Weights of a small image diffusion model: 32-pixel images, 11.2 epochs.
Rows from block 5, named by matrix and row number. Rows with one number belong to one channel. Each number is 500 + 50 x the weight over its row's rms, rounded and kept within 0 to 999. All counts start at 0. Numbers have three digits each.
# convs0: first 3x3 conv (model.mid.0.convs.0.weight, 144x144x3x3, standardized in use), inputs 63-71, a 3x3 kernel for each
# convs1: second 3x3 conv (model.mid.0.convs.1.weight, 144x144x3x3, standardized in use, transposed), outputs 63-71, a 3x3 kernel for each
convs0.57:455564550464545578462470501507453430601519494595472461565553563531441476562553521506481432425445430476422433557564553561517499543508504472590573363498519556522587561513517530530486583549542535498485527458493472513474478462423499472494526443458
convs0.58:453494494443492510490430419450498481454468490566472438482486470522422469540473480422544453428517463377584552522509443541528477436582469548485435506568483479553495462461499447479482439565545459480497456442466478459458408471554374428488473524555
convs0.59:451474509474504514491457531517492478521577543467460541549566414584471394507553432450478520461411538560462438522453417423485424530408488518578493431456430490506542453516448450492533524527525532516501541563488515457457551533580424483538453438449
convs0.60:405472512467523574539550559535506474545519496496534487546537539555531553533568534508521525515512554450460396519566570470489516397573569490558477541579529468543487559557477581537494563535502480492525477468515502473543605523503670554446609543476
convs0.61:528468462546583481436466502508513500442510456462531500516509609488530550463497561483554470460441499483478396499521506467500449456455496424498450441546542509503495522536489443481576410458529464458455446476424514534517475485435314369401471471485
convs0.62:564593508442452509519538509552537506507506505582495437514445583498511588517470534425496555404447482436433587507482521458480512556511500347466401548554515514482496478491582461446578583528539463404475446538479472465521562535580525496617448513600
convs0.63:527466607452443437500497456514529566573544614562552571506535563504551566508552474519523442505591478484531523547543474504449529375451411511538553545538534453507515542478518494462469500489502454528529513486559453451472520543556541565557420481521
convs0.64:539540544431497549454554548493552583518543587557577566549532457505508454512512453535499449511513376434426409541547515493491517472483488590548559518454534546510588521537546495493457474562487541474495506533515462456424570575577526550546548518512
convs0.65:582464475565547522559552434510485506518543575464486468465488450529513445590520493544349560497438474490480457453477494550490539526476535544470535490420614548455618543451521489416487474444518489512474480428506427473552432405431458422550421461562
convs0.66:438446484582635631501476462486470508524504551472572568478556485550573453510506531407453471524474416496531445505506493502544563473455484510437522570487530497608525500479481526542504541549532514570503474487509500482573452511467486443475492510478
convs0.67:538479508533498531500551566595504464469444469515497494443494546520519516509450506402492648479471520522567474497456661537515489448488517441524508435491396506535467561494459497486450457525409501491523447527530494481530503460464502447473528426408
convs0.68:495475535489491629525544453471527486491551581480566560459523543516505542502512548378562548492707639487483367544509467569424510623549497506491598580506611517462474517522499532526527514521466514489482530499548571499552486477476612553586523545424
convs0.69:508438486556493481483468494489496546494477518533430453560524514478494498465479539556492297473531469475428448553577495554554632576617557501437391478471541537547545539619543492605564498510483507458479504472479524544457530548508492439478514514493
convs0.70:444548491456486465554535534529535476469456462531527512511520478559596497448465512523652520459475489330476436524461527596440472492619533462521481408466597480504486503529558523514514512508507517520558524533501524526488510601530480524475460514473
convs0.71:518517471499417414585542492502444478537526426540493439548516510474420513459447503482481407475451509549394487453446477562458567515444605492498513505484527443485538489464518491548494494549468472444486462524566488485566371370432507500553584551429
convs0.72:463450451423476450432445488463472535447565505439510457527514531460489506493472477584621542546500513626525502546498448506581447441504495437438489495585542550625576550486471479581496509535496553517514481461407540502534508494548475444396464455388
convs0.73:566530533570508442482549432486495503539565471524452528508461475513477509477545528533467518462404478410477468478545547395457524424395388496475468532523455437481466527460531488457453563421474519479544497487518419355446550525556584563522560490419
convs0.74:534538506522519471488501534543463503502538509484520483470493565449528544520490513535435502466468448519490507515499496504560453461531483515450541483526521451514423481513472543482459522490413498581480494529478452436460533539458527532464486525381
convs0.75:495518486513539559483505502483518499476540532517552464529510499486488460501491533524529509596469408553530432483548492459502569503533494407563581458550593488471450505575404485578449411504573506533498464510525429504520526561533509469532461482395
convs0.76:470541557551476542565479517478457455404528523513537598512512467525496446526488506504515476518487587553503394516475575487443474538493467481447472458397569488447387485492517457503483492518464522509516508519521553509549560405505420433565513513579
convs0.77:518465588365332441478497497534542531433475486479510535479556437466505501487514494562536503532512597556527509448488492526516486491424505429504446568499516534403541527483497528523487499491433551460536468437518535467541411412474452347434472424537
convs0.78:666674725433430347440554516460468498511487462476557470476446488485505543398448536410576505518485487388479479431447558408532550411506534588479500463523519488527475546536526514484472532418495456439480522519528398485473476482470434472429516535494
convs0.79:559463540527533511448529515522563574569490498546535537476458521449473513490472539538493551459604497459612517492443532499454474498550534492523515513502390515464499488490476455432440433467544497460466535462525552506502431518529511444473462522431
convs0.80:484438444453417475538534528554533477534513457551512491513533535482469505409412470517622454482517408552489396471472518468420507550480511534397466494402557568471600542543543561517539517517560433458465430500512475495493487550454489529388588512459
convs0.81:374373504485498486474476505467478524499433442525471477475550543441423482562530501392494535441553573515423431451466468555469485539536506431429507498499471444514545545444449564522494490555509511449492548450466469468497438494549523515511514530525
convs0.82:440441451470467471475493473528555510522461501527566551452534560436519474542481577381538463446493428422510549468471504574533547566547498489502471566452497576570514518498485544513511477527484477470551441477458484516518455492441529458478471490438
convs0.83:514411464534507508538472483549521485497497495508535523492457481458508523477614492492439464488448519407395470555517473382569500452512486533510467445463498496504498430518493465512497474492470483474430506537517502501482511454533575489540454458535
convs0.84:542530552536466545438450526514440444506439492514471508489547471474611516501499545465389601478413493523417524480484520480480561505449478436575535584474493632503440552527495527497498494464518530462489531492519453483485439527508524457461505421425
convs0.85:482414451431472588476480523471497473485516498492477470496569536530491502444481539525486543417411506534519451437434448419563578370497454521486524499493494416488520492433479496473505545572526459507502458460518427440476536517505430519513549550453
convs0.86:584538492532533501477541486496521515525478484509412479515577539491593505510557514519536612557611554574701612514547567559509595436496592546562461545486493502546523474482557489533434510495475499503502510562517438501476410643492418580530557544460
convs0.87:439538429453514468506459479560532499509546498591547516506476528497569522474570486443465477506565511346482467490482520511504434572546466514496498483601439382552399555466556551557578528492473477547477506493552523538542390555480452618530514536640
convs0.88:560386409528392431563515490566559509550538526571559596532478538520497530398451489482482570554461400403594534465541506527483547521447550458425451407401436545582542502496529532516524601517545517512469537510484545491490541461543569475481571540445
convs0.89:433504569520562574493451544468491527600465492554594606609498507590486568597476577481510468419388416440385353469470530523502407500488571507402485540436547498445476517569521512534406459498482518443450485499471530504582527490560481442507489459455
convs0.90:518576454532578527478452483498482504444508525529467502465490549477563488431516478515485383645527442550535576474485409554535445491456424453532626530453509466444386542532531580532501487530461493526534538521498487477427540638546559451422508402442
convs0.91:579552563552551587463544465483493536500458450521454493541536463462463530432481448451392566569485512572534495533549605554506502527512456498487494439428451520508460502488489528528481487474540483526490551490500525511545432455549482433453529519492
convs0.92:573551526531441512536450469494514450495542510456456488519527528481485583486561522515410454458407460486450436471454485476457524526496505484434548499543530465513572497515467435522470478467436524517520551503599486475490491451445536453454484454451
convs0.93:560488541562523480542481534575577558522514529541515534566465527562474442555446423544440462510483476533328349500523512420455451442395422472505493462440524510479514527457436528504498511538508439541513508442495479456456549463397621457502565510496
convs0.94:474479555381417573455557604471448526541518593519459443548447535527495505522495540492413601546428498403368514508468479460512495486517462570480530474418454475436482507553569561450534479464542483485435464452538492470481520504554490437522497434557
convs1.57:480586518464446532525553447543443476465458362561442549512482403405573473491517546509427405457511452526521475559599549448499428429508505504436375523494475440417414521533519508425506565448446521476496473505499448510497485523538506520502542526491
convs1.58:473448506448483433505544465534529489497482462554432491543425471533493482559591507403437372405442412535525514475592423428595510416459472477531524503481503589547532459466518487438461512443447544433461548571493454509515439511533445485547482474582
convs1.59:466469463578476435535563444556570607482488632481517545584550455587573515521542447373439419478631504539582534496537516470464574505502602554491653568538645498515628510578497503518519541496491520460443470505495482460454528485483537527438513560447
convs1.60:442487384476488418515582493549446568579479511552494549623558534532544486580495545361411436366417407393462467483552655466513523466483559476530556440508503507549532525460373554497446551418487478473419485463493512474518468472450427488464439465436
convs1.61:559565493436484477522493420523443486516480465435416445522557492495537464540449363480461430388466432489461467543535491471554509397481518469534590472500602525575513498455496480451428432427478499436568471450479523452465439531555425521583466504545
convs1.62:436528432516511460528536514564530561579549511496586425488474524519523563498529526579449519490516546456526511605505508513463473442476448512476473481422537602494479498531487475576390483566434373459540522521519524560536460465537459443493518485497
convs1.63:535536605503530571543499553508583494517489511506465501570550443500599495477531516364511465423416411516514489519449553447523553384500475508569511462512560436505569510470624452489567492479600544548512546498459505571510439474538415449475508456467
convs1.64:513583457499568451445595489536490503508518426469512482607577518586547621568600614411419442435473498498548530508509472455469453501557534495547548487543575551548556468434551468504517467439528545473503504464480467477471505485523545456472575469452
convs1.65:493470506438407464479487462521452468499483457592453478509436504519621472578507489515455477416404420514502520536493486525466488473518617448445544435499495481564523520512470611507359488565532470452480435434441404501492520521504550518529473436418
convs1.66:483594582470462462524517490454543530488471527503535672449521513421379453486521441522495479453412440526465452463521446554502561416531475480468456431390514526561631401548530595571428507569400449429477510453419495500436504479430457507503442498476
convs1.67:516490484509465514417491422510557512576546495464596560537457536494447456599556538480478471514490454495486457522500508474497526438448499469396449516529489506479563442465508539536492472502449424499485487541581585518485503569407538536413475479444
convs1.68:610509555610534534552530501527622449479572486553572567528459496518617545430495475609631517615649565464513512475536562472462509458449487571490533542491570603477616490546586523578567551539494406490572412485510506494502535530415520526497553569566
convs1.69:546485583512481577495485607467591573523620560475523519486492499486496488561581449578602497570536509569409434425505403434455442460456405495405516525483502546540510492528452540512541451386430500449401421506439434536509538458530540470496477521425
convs1.70:544498526593547527478503549497624609516526557501453488531544471582551468566412371533567513491553568439471525472399489444457461532481454549474647499479558519470540548443539583543467476485459520441511516440411469418464460540534434448525416437478
convs1.71:547506542507470462558561489458461416515541449524492519497505488499504542511554497509521559451453458447498476520548511490557529486507533545527562461548545470526517454484462494432389530485461488508548492514516464457421499514439442494444465450443
convs1.72:498522560571600491594548540483517528575520549506606511547549568445466475533594559424440443551598532550530557490546579493420526453390414486537464471537529530490500519380518477466547517494561453479425503504455551494507515563506519574510582556495
convs1.73:490502486585507478505501494580486468557454523530494609516539443486541523449476495443559516501537502577562465500581508482499515477532562488500513604545532633599546439407497563471384492457478424488528493476436502461498458515488446500456477460521
convs1.74:510448474498513370460467449484540567471603545504550552489524438447444466471496551502502505456498530453489517456487554501484509445456494448389501397488472420597474488472507523466475516487468580480469512680430451562370498493482521491481472494430
convs1.75:488476492529467515581562491563569481486522446532640467465483555583508483543474508561543506585568503580541530516428586547413594532507501563450539570433466522371519494455398488533409547517410505482533614460489514427378498523572491560503496565474
convs1.76:543453504510445411489429527424547502495561454445488542524575478625568545532554500569540452635549511605512515450537457482559544567563566592519446516536514518571578493492518441402532378527535497469472542470469448435480546469423497429391540504381
convs1.77:517459505505477387524401440432319355527454496413523587463473440471484465513560455554501452509499465461433447496496529502410430476469564424382526463390547510457561494463471557562554467505468355456461547520481540567541457500485464506480508568505
convs1.78:615529496550528530434401392480485493552467500515520506499425535496466483450411424546527446552545542486480554547507523585514502485535506530465478517473513523438459554504615563536493571522488667598617464526506517475420561492511524448439505497511
convs1.79:523502387558503537535554405503509490499472505459510457469526568541580569496548515501494544556580529545542511528431512510458450484578572479526582538548538489647542466388580588468460589528483471596449509573519504490525454521466486587476484441532
convs1.80:498541386475482450517498448484414491489515457498546539559454522504507570478464510560530478575533464585467406429502580479469507525500490526523426486452441454533495544518604617559488476481480520436445478434458456437493653532546687514506656522530
convs1.81:542500575535486492506571475558533583517603601552430473614517504476519486438500535566518489552587502509514448540562525498601516418529420555509607526455584532531554463634503451451460519514459385468556422442484466484484543533476562557480481498487
convs1.82:561437431420467474515440486550507545476551589508531517474506481447511482515519418547512513564437499527554560554632532479483596425435493476568548435548597504520511458470462442462454473549491518483501470445448345535433519454518493525487603540545
convs1.83:537473428466524504455453563577454498556528467508454444535528466514530564458544507553571517520438472516489535431552526461468542542461507500539461525599570545547558506523474518427477526458528525489552379475523399432414524475470495484463592438497
convs1.84:549439539531422428498471502448450463553577455518563678484522499596581508547431505470408436506447381532502454451495498472432499463425486415490544529436495542455536484470466483510449461467563512509528550464375577504537488543512488483533520511484
convs1.85:428463452532575532595500484436462486480551532432405525612579560458601496484524541560536509576549550544536563487537611461584603395453555558492460500532501479539462494453436478559483475480537523502506373507502440525464495511479422524474433445379
convs1.86:515551542547420442541440485528549402516627472575505440509509495551420450518519509484527544420505540462456535522432482537450435474459444484462441501477527520468466554556482532528397489505437474457498499542531442494428515444549510478522495522542
convs1.87:538447508448414420442502437488491501535564531525570532487520513527455563519479592492531567495507532494498522473472484390496604529538543436467600457443562523529506527541418510455534544558444432441439509467425495588394404405401427462462439454529
convs1.88:483528524503583464528475373490531491498464414574499445539559581563518498499534420550541569564461448514473418560590463490567530453566610505474512544555524597623519470370444550469488525508480444419465487481449474477530501485471528532503531494532
convs1.89:455450433507536451458539396492488407488464421440447488485465512475539483469529435584582524620567550524561590507563602561459493546516625487505567472462552537569591554466574556451528504392484413467473547491564507507521518544439454487475491511442
convs1.90:497593479564544489460533442607414539509582525524453510581527489533540543568607496461474440511482458503465533517511420404500520613594589467463530479428462499533553513522512460417472548468423539478558484473447388485437517559533585484493564481444
convs1.91:401485469506494490480487429549576465540529407510591559459515517580577552538534496485467453547478489504536453477436455459503426528549498565509518514441515487491611533496584466472482560531471482515398540471475552568528469532455460548531441491493
convs1.92:456552563391431591367473450469480424407429388425464429442441513530378449554435532449419424532469386492490390445573457453519501461483443484521506516428474430495505503371590558454512668438517482544472503470517497598505495495574521568616473528588
convs1.93:499536426479511422491517438575510549518452504520462555535536398533527487490445487604502448621521385550529507591477582547494490505594528559521533490484536528539565566556480530527504492573486475481529554518559506498436511518470502535473470493455
convs1.94:463478496506526590505554624527510515453498514493547552482509507521426453612439539538514566481536561476519598499496429437478455589584540571485491492549504504456392445447509509531449406491485494513535429473434552419481487520434497459443500528512