From a checkpoint of a small image diffusion model: widths [48, 96, 144].
Rows from block 5 of a small image diffusion model, named by matrix and row number. Rows with one number belong to one channel. Each number is 200 + 30 x the weight over its row's rms, rounded and kept within 0 to 999. All counts start at 0.
Before each channel's rows are labels from the 100 images, of 14976 (inputs lightly noised), where the channel reaches its highest value: "place" is the part of the image that holds the peak. Only what is clearly more common there than usual is listed. The data: telescope images of galaxies (Galaxy Zoo DECaLS).
# convs0: first 3x3 conv (model.mid.0.convs.0.weight, 144x144x3x3, standardized in use, each kernel summed), inputs 0-143
# convs1: second 3x3 conv (model.mid.0.convs.1.weight, 144x144x3x3, standardized in use, transposed, each kernel summed), outputs 0-143

place: centre
convs0.38,157,200,217,177,231,228,184,200,197,247,154,179,215,186,212,109,161,213,183,213,142,185,159,138,183,159,207,205,196,214,142,217,237,265,201,190,179,247,213,181,229,248,205,248,209,204,221,267,221,264,247,219,170,200,197,202,190,248,198,211,194,261,186,178,196,192,253,229,170,230,195,182,194,188,175,206,209,162,153,184,205,195,213,188,178,214,230,208,198,206,129,238,170,207,202,207,181,189,232,119,198,206,246,214,148,204,185,172,215,204,182,188,201,159,205,198,200,152,181,211,198,171,234,192,200,218,115,225,198,222,198,170,258,225,217,201,175,198,217,237,213,226,212,231
convs1.38,215,138,189,182,184,212,168,201,169,167,216,199,207,226,145,263,254,230,210,157,208,227,247,245,217,218,216,179,199,186,190,126,173,183,180,188,226,156,161,232,217,207,172,216,249,214,224,177,196,179,150,180,195,183,218,242,239,235,208,191,208,188,225,191,161,149,154,183,186,226,184,224,195,229,192,218,203,199,223,226,217,236,240,223,194,181,206,205,215,268,234,230,152,248,213,224,283,211,185,218,228,215,212,159,204,221,208,203,260,192,194,215,250,207,313,199,205,198,205,194,196,147,246,218,209,198,212,232,219,216,229,179,212,188,208,193,165,252,228,175,241,178,202,226

place: centre
convs0.102,206,192,267,190,181,172,194,173,203,235,194,232,185,174,201,153,186,180,220,245,297,216,187,223,238,223,234,182,234,200,177,243,264,221,239,269,189,213,192,203,211,215,195,213,223,182,141,183,152,209,220,207,184,179,188,166,217,143,175,230,191,200,182,170,177,192,223,186,244,173,218,139,149,179,228,195,212,139,225,177,263,228,172,222,225,179,216,180,228,152,199,200,230,240,180,221,215,203,245,163,248,234,199,221,207,182,211,151,195,233,195,215,211,213,161,183,189,210,176,157,203,134,190,184,191,139,177,251,215,192,128,188,179,233,193,203,218,200,182,194,218,217,203,154
convs1.102,240,214,179,225,191,201,224,242,206,162,235,224,172,235,200,178,218,184,225,191,250,226,228,184,235,176,192,228,183,207,226,261,229,216,193,194,254,216,230,150,204,209,176,182,227,190,207,191,228,251,205,164,239,226,171,209,167,198,164,121,204,202,236,219,158,195,125,187,166,207,199,197,182,243,217,188,219,231,149,201,175,168,187,159,202,190,166,231,131,174,236,198,175,148,217,170,156,223,223,234,157,257,165,189,183,252,224,224,224,208,246,167,189,208,244,243,264,166,204,195,207,171,160,146,196,213,186,239,200,170,215,201,210,169,263,191,207,219,154,231,194,210,176,188

place: bottom centre
convs0.127,239,200,204,207,255,225,214,206,197,272,195,203,222,210,219,151,220,227,225,242,199,250,189,173,202,175,218,184,203,191,205,175,205,168,198,211,142,164,212,210,187,202,228,196,170,234,190,192,225,158,189,213,199,211,152,206,162,275,254,192,178,205,185,202,211,226,224,153,190,193,232,206,204,156,194,248,199,233,234,156,161,174,198,186,223,178,166,185,191,240,135,202,227,166,160,250,176,198,205,192,161,194,220,241,180,145,262,131,200,199,261,219,189,216,194,189,189,231,170,243,212,187,190,219,152,187,247,212,260,242,131,198,163,205,221,185,136,208,238,166,172,161,201,191
convs1.127,193,170,210,210,151,216,184,237,216,172,155,208,225,170,197,216,171,231,205,181,246,218,182,225,171,183,171,182,233,180,217,224,158,194,204,187,224,181,203,174,200,148,200,250,199,173,214,137,191,209,157,172,192,164,243,198,203,190,222,248,227,150,226,211,240,227,202,227,189,196,250,158,183,200,243,201,243,225,185,235,155,180,223,160,210,178,242,179,188,220,190,191,177,177,209,219,193,177,208,229,176,249,217,233,207,189,136,150,201,218,166,199,208,174,162,207,219,163,263,123,171,205,205,169,171,224,211,181,157,193,262,200,264,156,189,215,169,211,258,222,261,267,207,250

place: middle right; bottom centre
convs0.86,218,170,207,218,210,224,187,157,164,251,201,184,194,213,167,190,241,188,217,195,266,260,202,123,174,220,158,243,180,197,212,210,224,215,188,225,212,204,204,134,249,266,154,153,167,189,145,201,161,188,217,240,172,241,188,166,233,221,173,162,165,200,168,232,186,252,334,254,228,191,201,223,172,184,177,155,179,202,184,185,231,221,203,233,242,202,180,211,213,222,173,193,172,190,229,226,160,197,210,228,181,221,227,185,228,184,182,179,176,188,199,172,225,221,191,207,178,193,179,224,155,185,211,173,174,199,195,209,191,184,239,159,187,233,170,187,204,210,244,192,229,206,215,173
convs1.86,208,213,193,220,190,190,198,204,189,167,178,187,200,187,237,228,236,242,203,178,241,197,196,187,182,183,169,263,190,198,175,168,167,224,232,216,157,232,153,170,174,160,159,209,225,152,244,233,157,182,133,171,174,214,211,208,206,243,250,187,189,156,227,197,220,196,195,152,172,197,176,214,211,199,263,211,193,191,209,218,258,220,234,178,178,257,207,180,157,219,219,168,214,159,211,218,215,234,220,125,167,236,153,214,200,240,196,183,128,206,223,174,228,201,202,229,188,192,216,221,215,275,178,198,181,190,169,190,163,225,243,161,210,175,160,217,153,232,140,195,248,206,147,241

place: bottom centre; middle right
convs0.129,151,190,207,147,240,189,185,225,215,268,179,198,183,182,207,162,192,201,206,205,227,225,196,222,223,155,198,237,178,217,225,268,199,198,201,256,231,192,191,216,146,215,233,204,192,221,262,200,216,143,216,164,227,249,144,164,236,229,187,191,180,225,208,223,207,178,243,154,152,168,180,206,186,178,196,217,223,170,209,249,184,208,152,148,166,177,230,228,211,208,205,230,220,196,228,160,191,191,204,119,200,209,173,220,203,220,191,161,209,199,236,187,193,171,201,214,220,159,197,191,221,251,205,210,205,279,217,220,154,172,133,231,257,133,202,198,203,186,144,178,230,199,197,164
convs1.129,235,224,171,158,195,212,196,179,207,225,149,180,220,210,189,216,201,213,252,205,210,206,268,195,206,211,237,168,226,198,238,213,247,235,124,184,193,228,124,216,197,183,199,191,161,196,203,239,250,189,175,239,182,176,231,253,180,157,224,257,225,150,222,175,199,221,200,200,190,217,216,225,207,199,219,187,227,272,217,181,192,160,190,193,183,193,207,183,214,226,234,177,195,268,230,227,209,195,187,199,178,162,226,198,204,175,220,205,199,215,155,237,190,196,211,148,173,172,177,191,191,177,136,167,209,122,241,188,242,232,207,224,170,182,184,208,111,201,263,247,200,233,213,165

place: centre
convs0.85,184,173,203,163,202,183,192,215,175,197,200,186,175,190,210,188,222,175,214,150,222,220,176,196,223,156,181,223,169,192,266,221,253,193,225,251,215,190,151,270,219,150,167,181,207,192,218,201,130,215,232,217,179,244,206,188,196,293,186,253,169,190,195,176,184,211,186,161,192,203,167,209,198,133,191,130,164,161,256,205,231,234,178,261,210,216,222,212,162,162,200,177,192,208,171,205,227,218,173,183,236,166,168,240,201,187,240,274,203,239,182,178,153,234,221,204,204,229,236,220,181,215,227,254,177,177,181,187,191,186,203,243,236,213,206,198,221,216,144,162,214,189,172,204
convs1.85,187,207,211,215,177,200,185,231,205,259,237,193,281,249,215,195,166,234,211,243,153,208,209,163,196,201,208,189,164,203,173,173,208,249,197,189,255,261,217,162,209,255,191,176,128,195,194,196,209,188,158,190,205,232,230,204,192,183,212,157,202,166,192,208,176,245,253,223,203,187,180,157,215,214,190,238,263,222,200,166,163,181,196,167,207,180,167,202,216,235,216,165,229,209,223,172,210,193,158,172,179,202,214,195,157,215,169,165,285,184,244,196,222,197,194,159,195,178,192,206,151,196,151,175,226,252,212,239,219,173,175,160,150,207,196,158,173,124,231,245,194,196,176,167

place: centre
convs0.76,206,206,225,173,192,214,233,242,179,183,232,200,152,166,211,174,175,172,210,189,181,212,189,194,160,244,156,212,176,192,174,172,173,202,222,226,189,142,216,229,222,157,181,238,189,185,199,219,189,249,183,178,196,203,256,143,158,248,204,192,188,168,217,236,199,196,207,194,137,184,237,199,172,187,185,301,130,209,249,177,164,206,299,194,195,172,215,208,183,208,238,224,226,198,189,219,174,224,238,200,178,225,175,196,139,260,227,224,208,198,224,234,186,188,179,150,205,192,265,263,220,213,232,191,198,202,159,244,156,195,233,222,183,211,203,207,199,152,155,181,198,205,191,203
convs1.76,198,149,174,199,149,224,146,211,239,237,181,168,186,215,237,209,235,250,209,195,247,224,175,180,159,186,227,204,179,213,230,231,220,212,228,157,238,216,202,134,207,229,219,184,220,184,175,180,185,157,207,215,218,211,200,218,233,239,202,204,229,199,178,172,194,260,258,234,244,173,167,152,251,232,222,178,228,190,145,202,181,208,139,200,202,195,188,200,198,209,184,191,213,209,185,242,192,221,180,225,176,111,205,225,214,142,219,223,251,186,168,196,166,241,204,220,203,265,159,254,142,227,220,216,228,214,248,192,229,226,178,180,219,164,188,203,244,155,227,226,188,159,187,178

place: bottom centre
convs0.134,237,181,212,183,210,154,180,148,177,205,205,171,165,201,136,197,179,187,211,216,256,207,212,196,212,164,229,196,250,217,188,294,176,174,190,185,205,218,214,208,121,183,210,219,210,171,170,195,210,168,181,189,169,251,205,173,237,144,153,207,191,208,233,221,198,234,205,197,179,186,262,247,198,226,252,188,251,133,157,227,193,164,219,142,189,222,179,217,196,189,201,241,179,178,238,157,228,273,204,206,196,221,165,183,197,216,211,227,158,222,175,191,200,204,235,199,155,199,134,221,238,227,176,191,219,193,224,245,182,200,198,174,259,235,169,200,249,207,182,240,196,179,218,188
convs1.134,243,212,173,189,196,241,257,211,223,216,174,204,259,208,222,170,209,152,217,195,226,175,192,170,211,242,173,184,136,135,223,227,205,211,196,205,205,172,223,210,245,194,172,185,215,194,181,238,219,197,183,193,209,202,166,181,231,145,179,216,165,138,183,185,218,159,154,229,149,207,174,178,206,164,229,236,172,273,211,218,196,172,205,251,193,226,237,197,217,244,252,197,219,202,229,201,147,152,221,252,218,255,195,193,177,138,189,222,185,213,147,214,150,169,154,218,232,155,216,185,189,166,194,165,164,183,200,177,201,209,171,199,194,192,235,245,135,222,203,184,235,233,168,171

place: centre
convs0.55,226,217,206,233,147,191,199,220,183,168,220,213,217,214,259,211,194,159,223,219,162,161,201,211,211,172,252,176,205,162,194,268,249,198,215,200,199,174,212,227,179,239,221,157,190,182,190,191,122,194,196,203,207,183,196,202,199,198,216,212,201,202,222,243,208,238,134,192,234,221,183,242,216,233,136,196,247,232,262,197,157,189,161,233,230,171,193,144,197,191,168,174,191,249,172,210,210,176,209,188,206,169,191,194,209,149,207,236,196,178,200,203,211,193,198,171,165,279,239,235,212,182,192,227,214,184,198,175,221,200,182,179,103,208,205,184,304,176,180,189,141,194,213,201
convs1.55,187,124,248,215,219,189,233,257,190,202,251,231,172,217,162,246,202,260,192,167,237,173,174,177,212,234,212,237,165,249,180,192,172,196,195,158,186,226,188,192,235,239,226,178,183,169,196,191,282,220,186,183,180,251,209,212,215,221,209,201,178,213,159,199,237,190,216,250,216,200,171,203,235,182,194,227,230,153,135,208,171,210,254,153,151,178,210,211,171,183,189,141,192,186,204,177,199,224,110,187,139,172,207,218,212,187,164,165,171,205,206,194,203,209,190,218,204,173,183,187,213,182,130,208,202,221,211,259,155,213,188,234,179,184,213,201,202,172,224,217,211,209,155,257

place: centre
convs0.54,252,221,221,196,176,213,214,193,206,88,236,225,216,204,226,207,193,189,202,231,171,151,183,239,193,140,211,188,236,203,207,236,174,205,204,240,186,156,198,210,147,195,219,172,195,194,214,243,191,215,206,190,202,139,157,201,218,170,226,237,213,172,202,215,204,221,143,187,179,192,237,209,193,154,98,155,219,185,200,198,284,177,168,234,207,226,168,180,200,151,200,212,219,268,180,214,204,217,254,205,226,170,227,207,196,194,199,174,226,215,222,208,198,177,181,202,208,254,211,200,219,147,267,228,207,222,190,155,133,206,170,231,166,210,228,203,241,192,169,200,218,199,202,189
convs1.54,205,204,265,235,236,170,183,236,193,218,286,241,205,247,191,157,180,207,182,222,189,252,178,227,185,187,221,203,193,213,180,201,190,178,249,141,176,164,226,254,218,201,192,236,176,194,185,228,181,170,195,192,188,191,179,160,186,171,232,217,141,240,184,188,153,145,185,201,201,236,223,197,219,230,191,197,183,223,208,235,146,211,209,166,188,206,218,263,224,108,180,133,179,150,174,159,179,192,183,246,228,161,200,218,168,187,166,205,245,208,240,158,210,212,197,191,195,151,213,179,228,181,182,212,167,223,182,223,214,124,195,197,187,227,169,156,243,174,182,220,209,210,216,221

place: bottom centre
convs0.106,208,177,190,222,166,193,190,239,214,279,137,179,203,179,180,160,208,181,214,212,244,200,208,152,221,211,179,188,238,182,200,298,187,219,249,229,212,227,184,161,196,265,188,197,217,192,203,205,164,217,144,192,231,260,236,192,220,264,155,155,172,212,164,181,163,229,152,155,152,177,207,148,203,191,180,216,204,209,167,257,217,252,193,219,231,181,206,178,209,219,207,222,227,201,175,235,202,188,205,223,249,203,170,221,206,200,246,189,168,206,184,186,189,203,228,196,194,181,241,167,241,234,228,200,202,155,141,230,210,189,185,208,110,181,191,207,177,186,179,186,167,209,181,236
convs1.106,201,240,154,204,220,207,184,201,187,200,186,212,209,225,196,173,167,200,200,211,183,239,183,174,190,213,174,219,137,201,155,242,254,153,194,252,244,221,222,224,206,235,223,183,210,177,197,206,217,141,215,133,219,220,174,179,205,118,161,136,215,185,218,225,188,201,196,193,179,188,199,185,151,208,231,217,269,195,187,126,180,161,168,182,232,208,197,195,200,183,251,239,233,180,164,227,210,200,215,218,186,211,198,147,181,188,160,222,200,210,214,223,170,179,161,247,226,214,207,256,127,170,150,180,224,216,220,202,241,212,191,184,225,205,235,194,264,242,158,174,232,181,210,138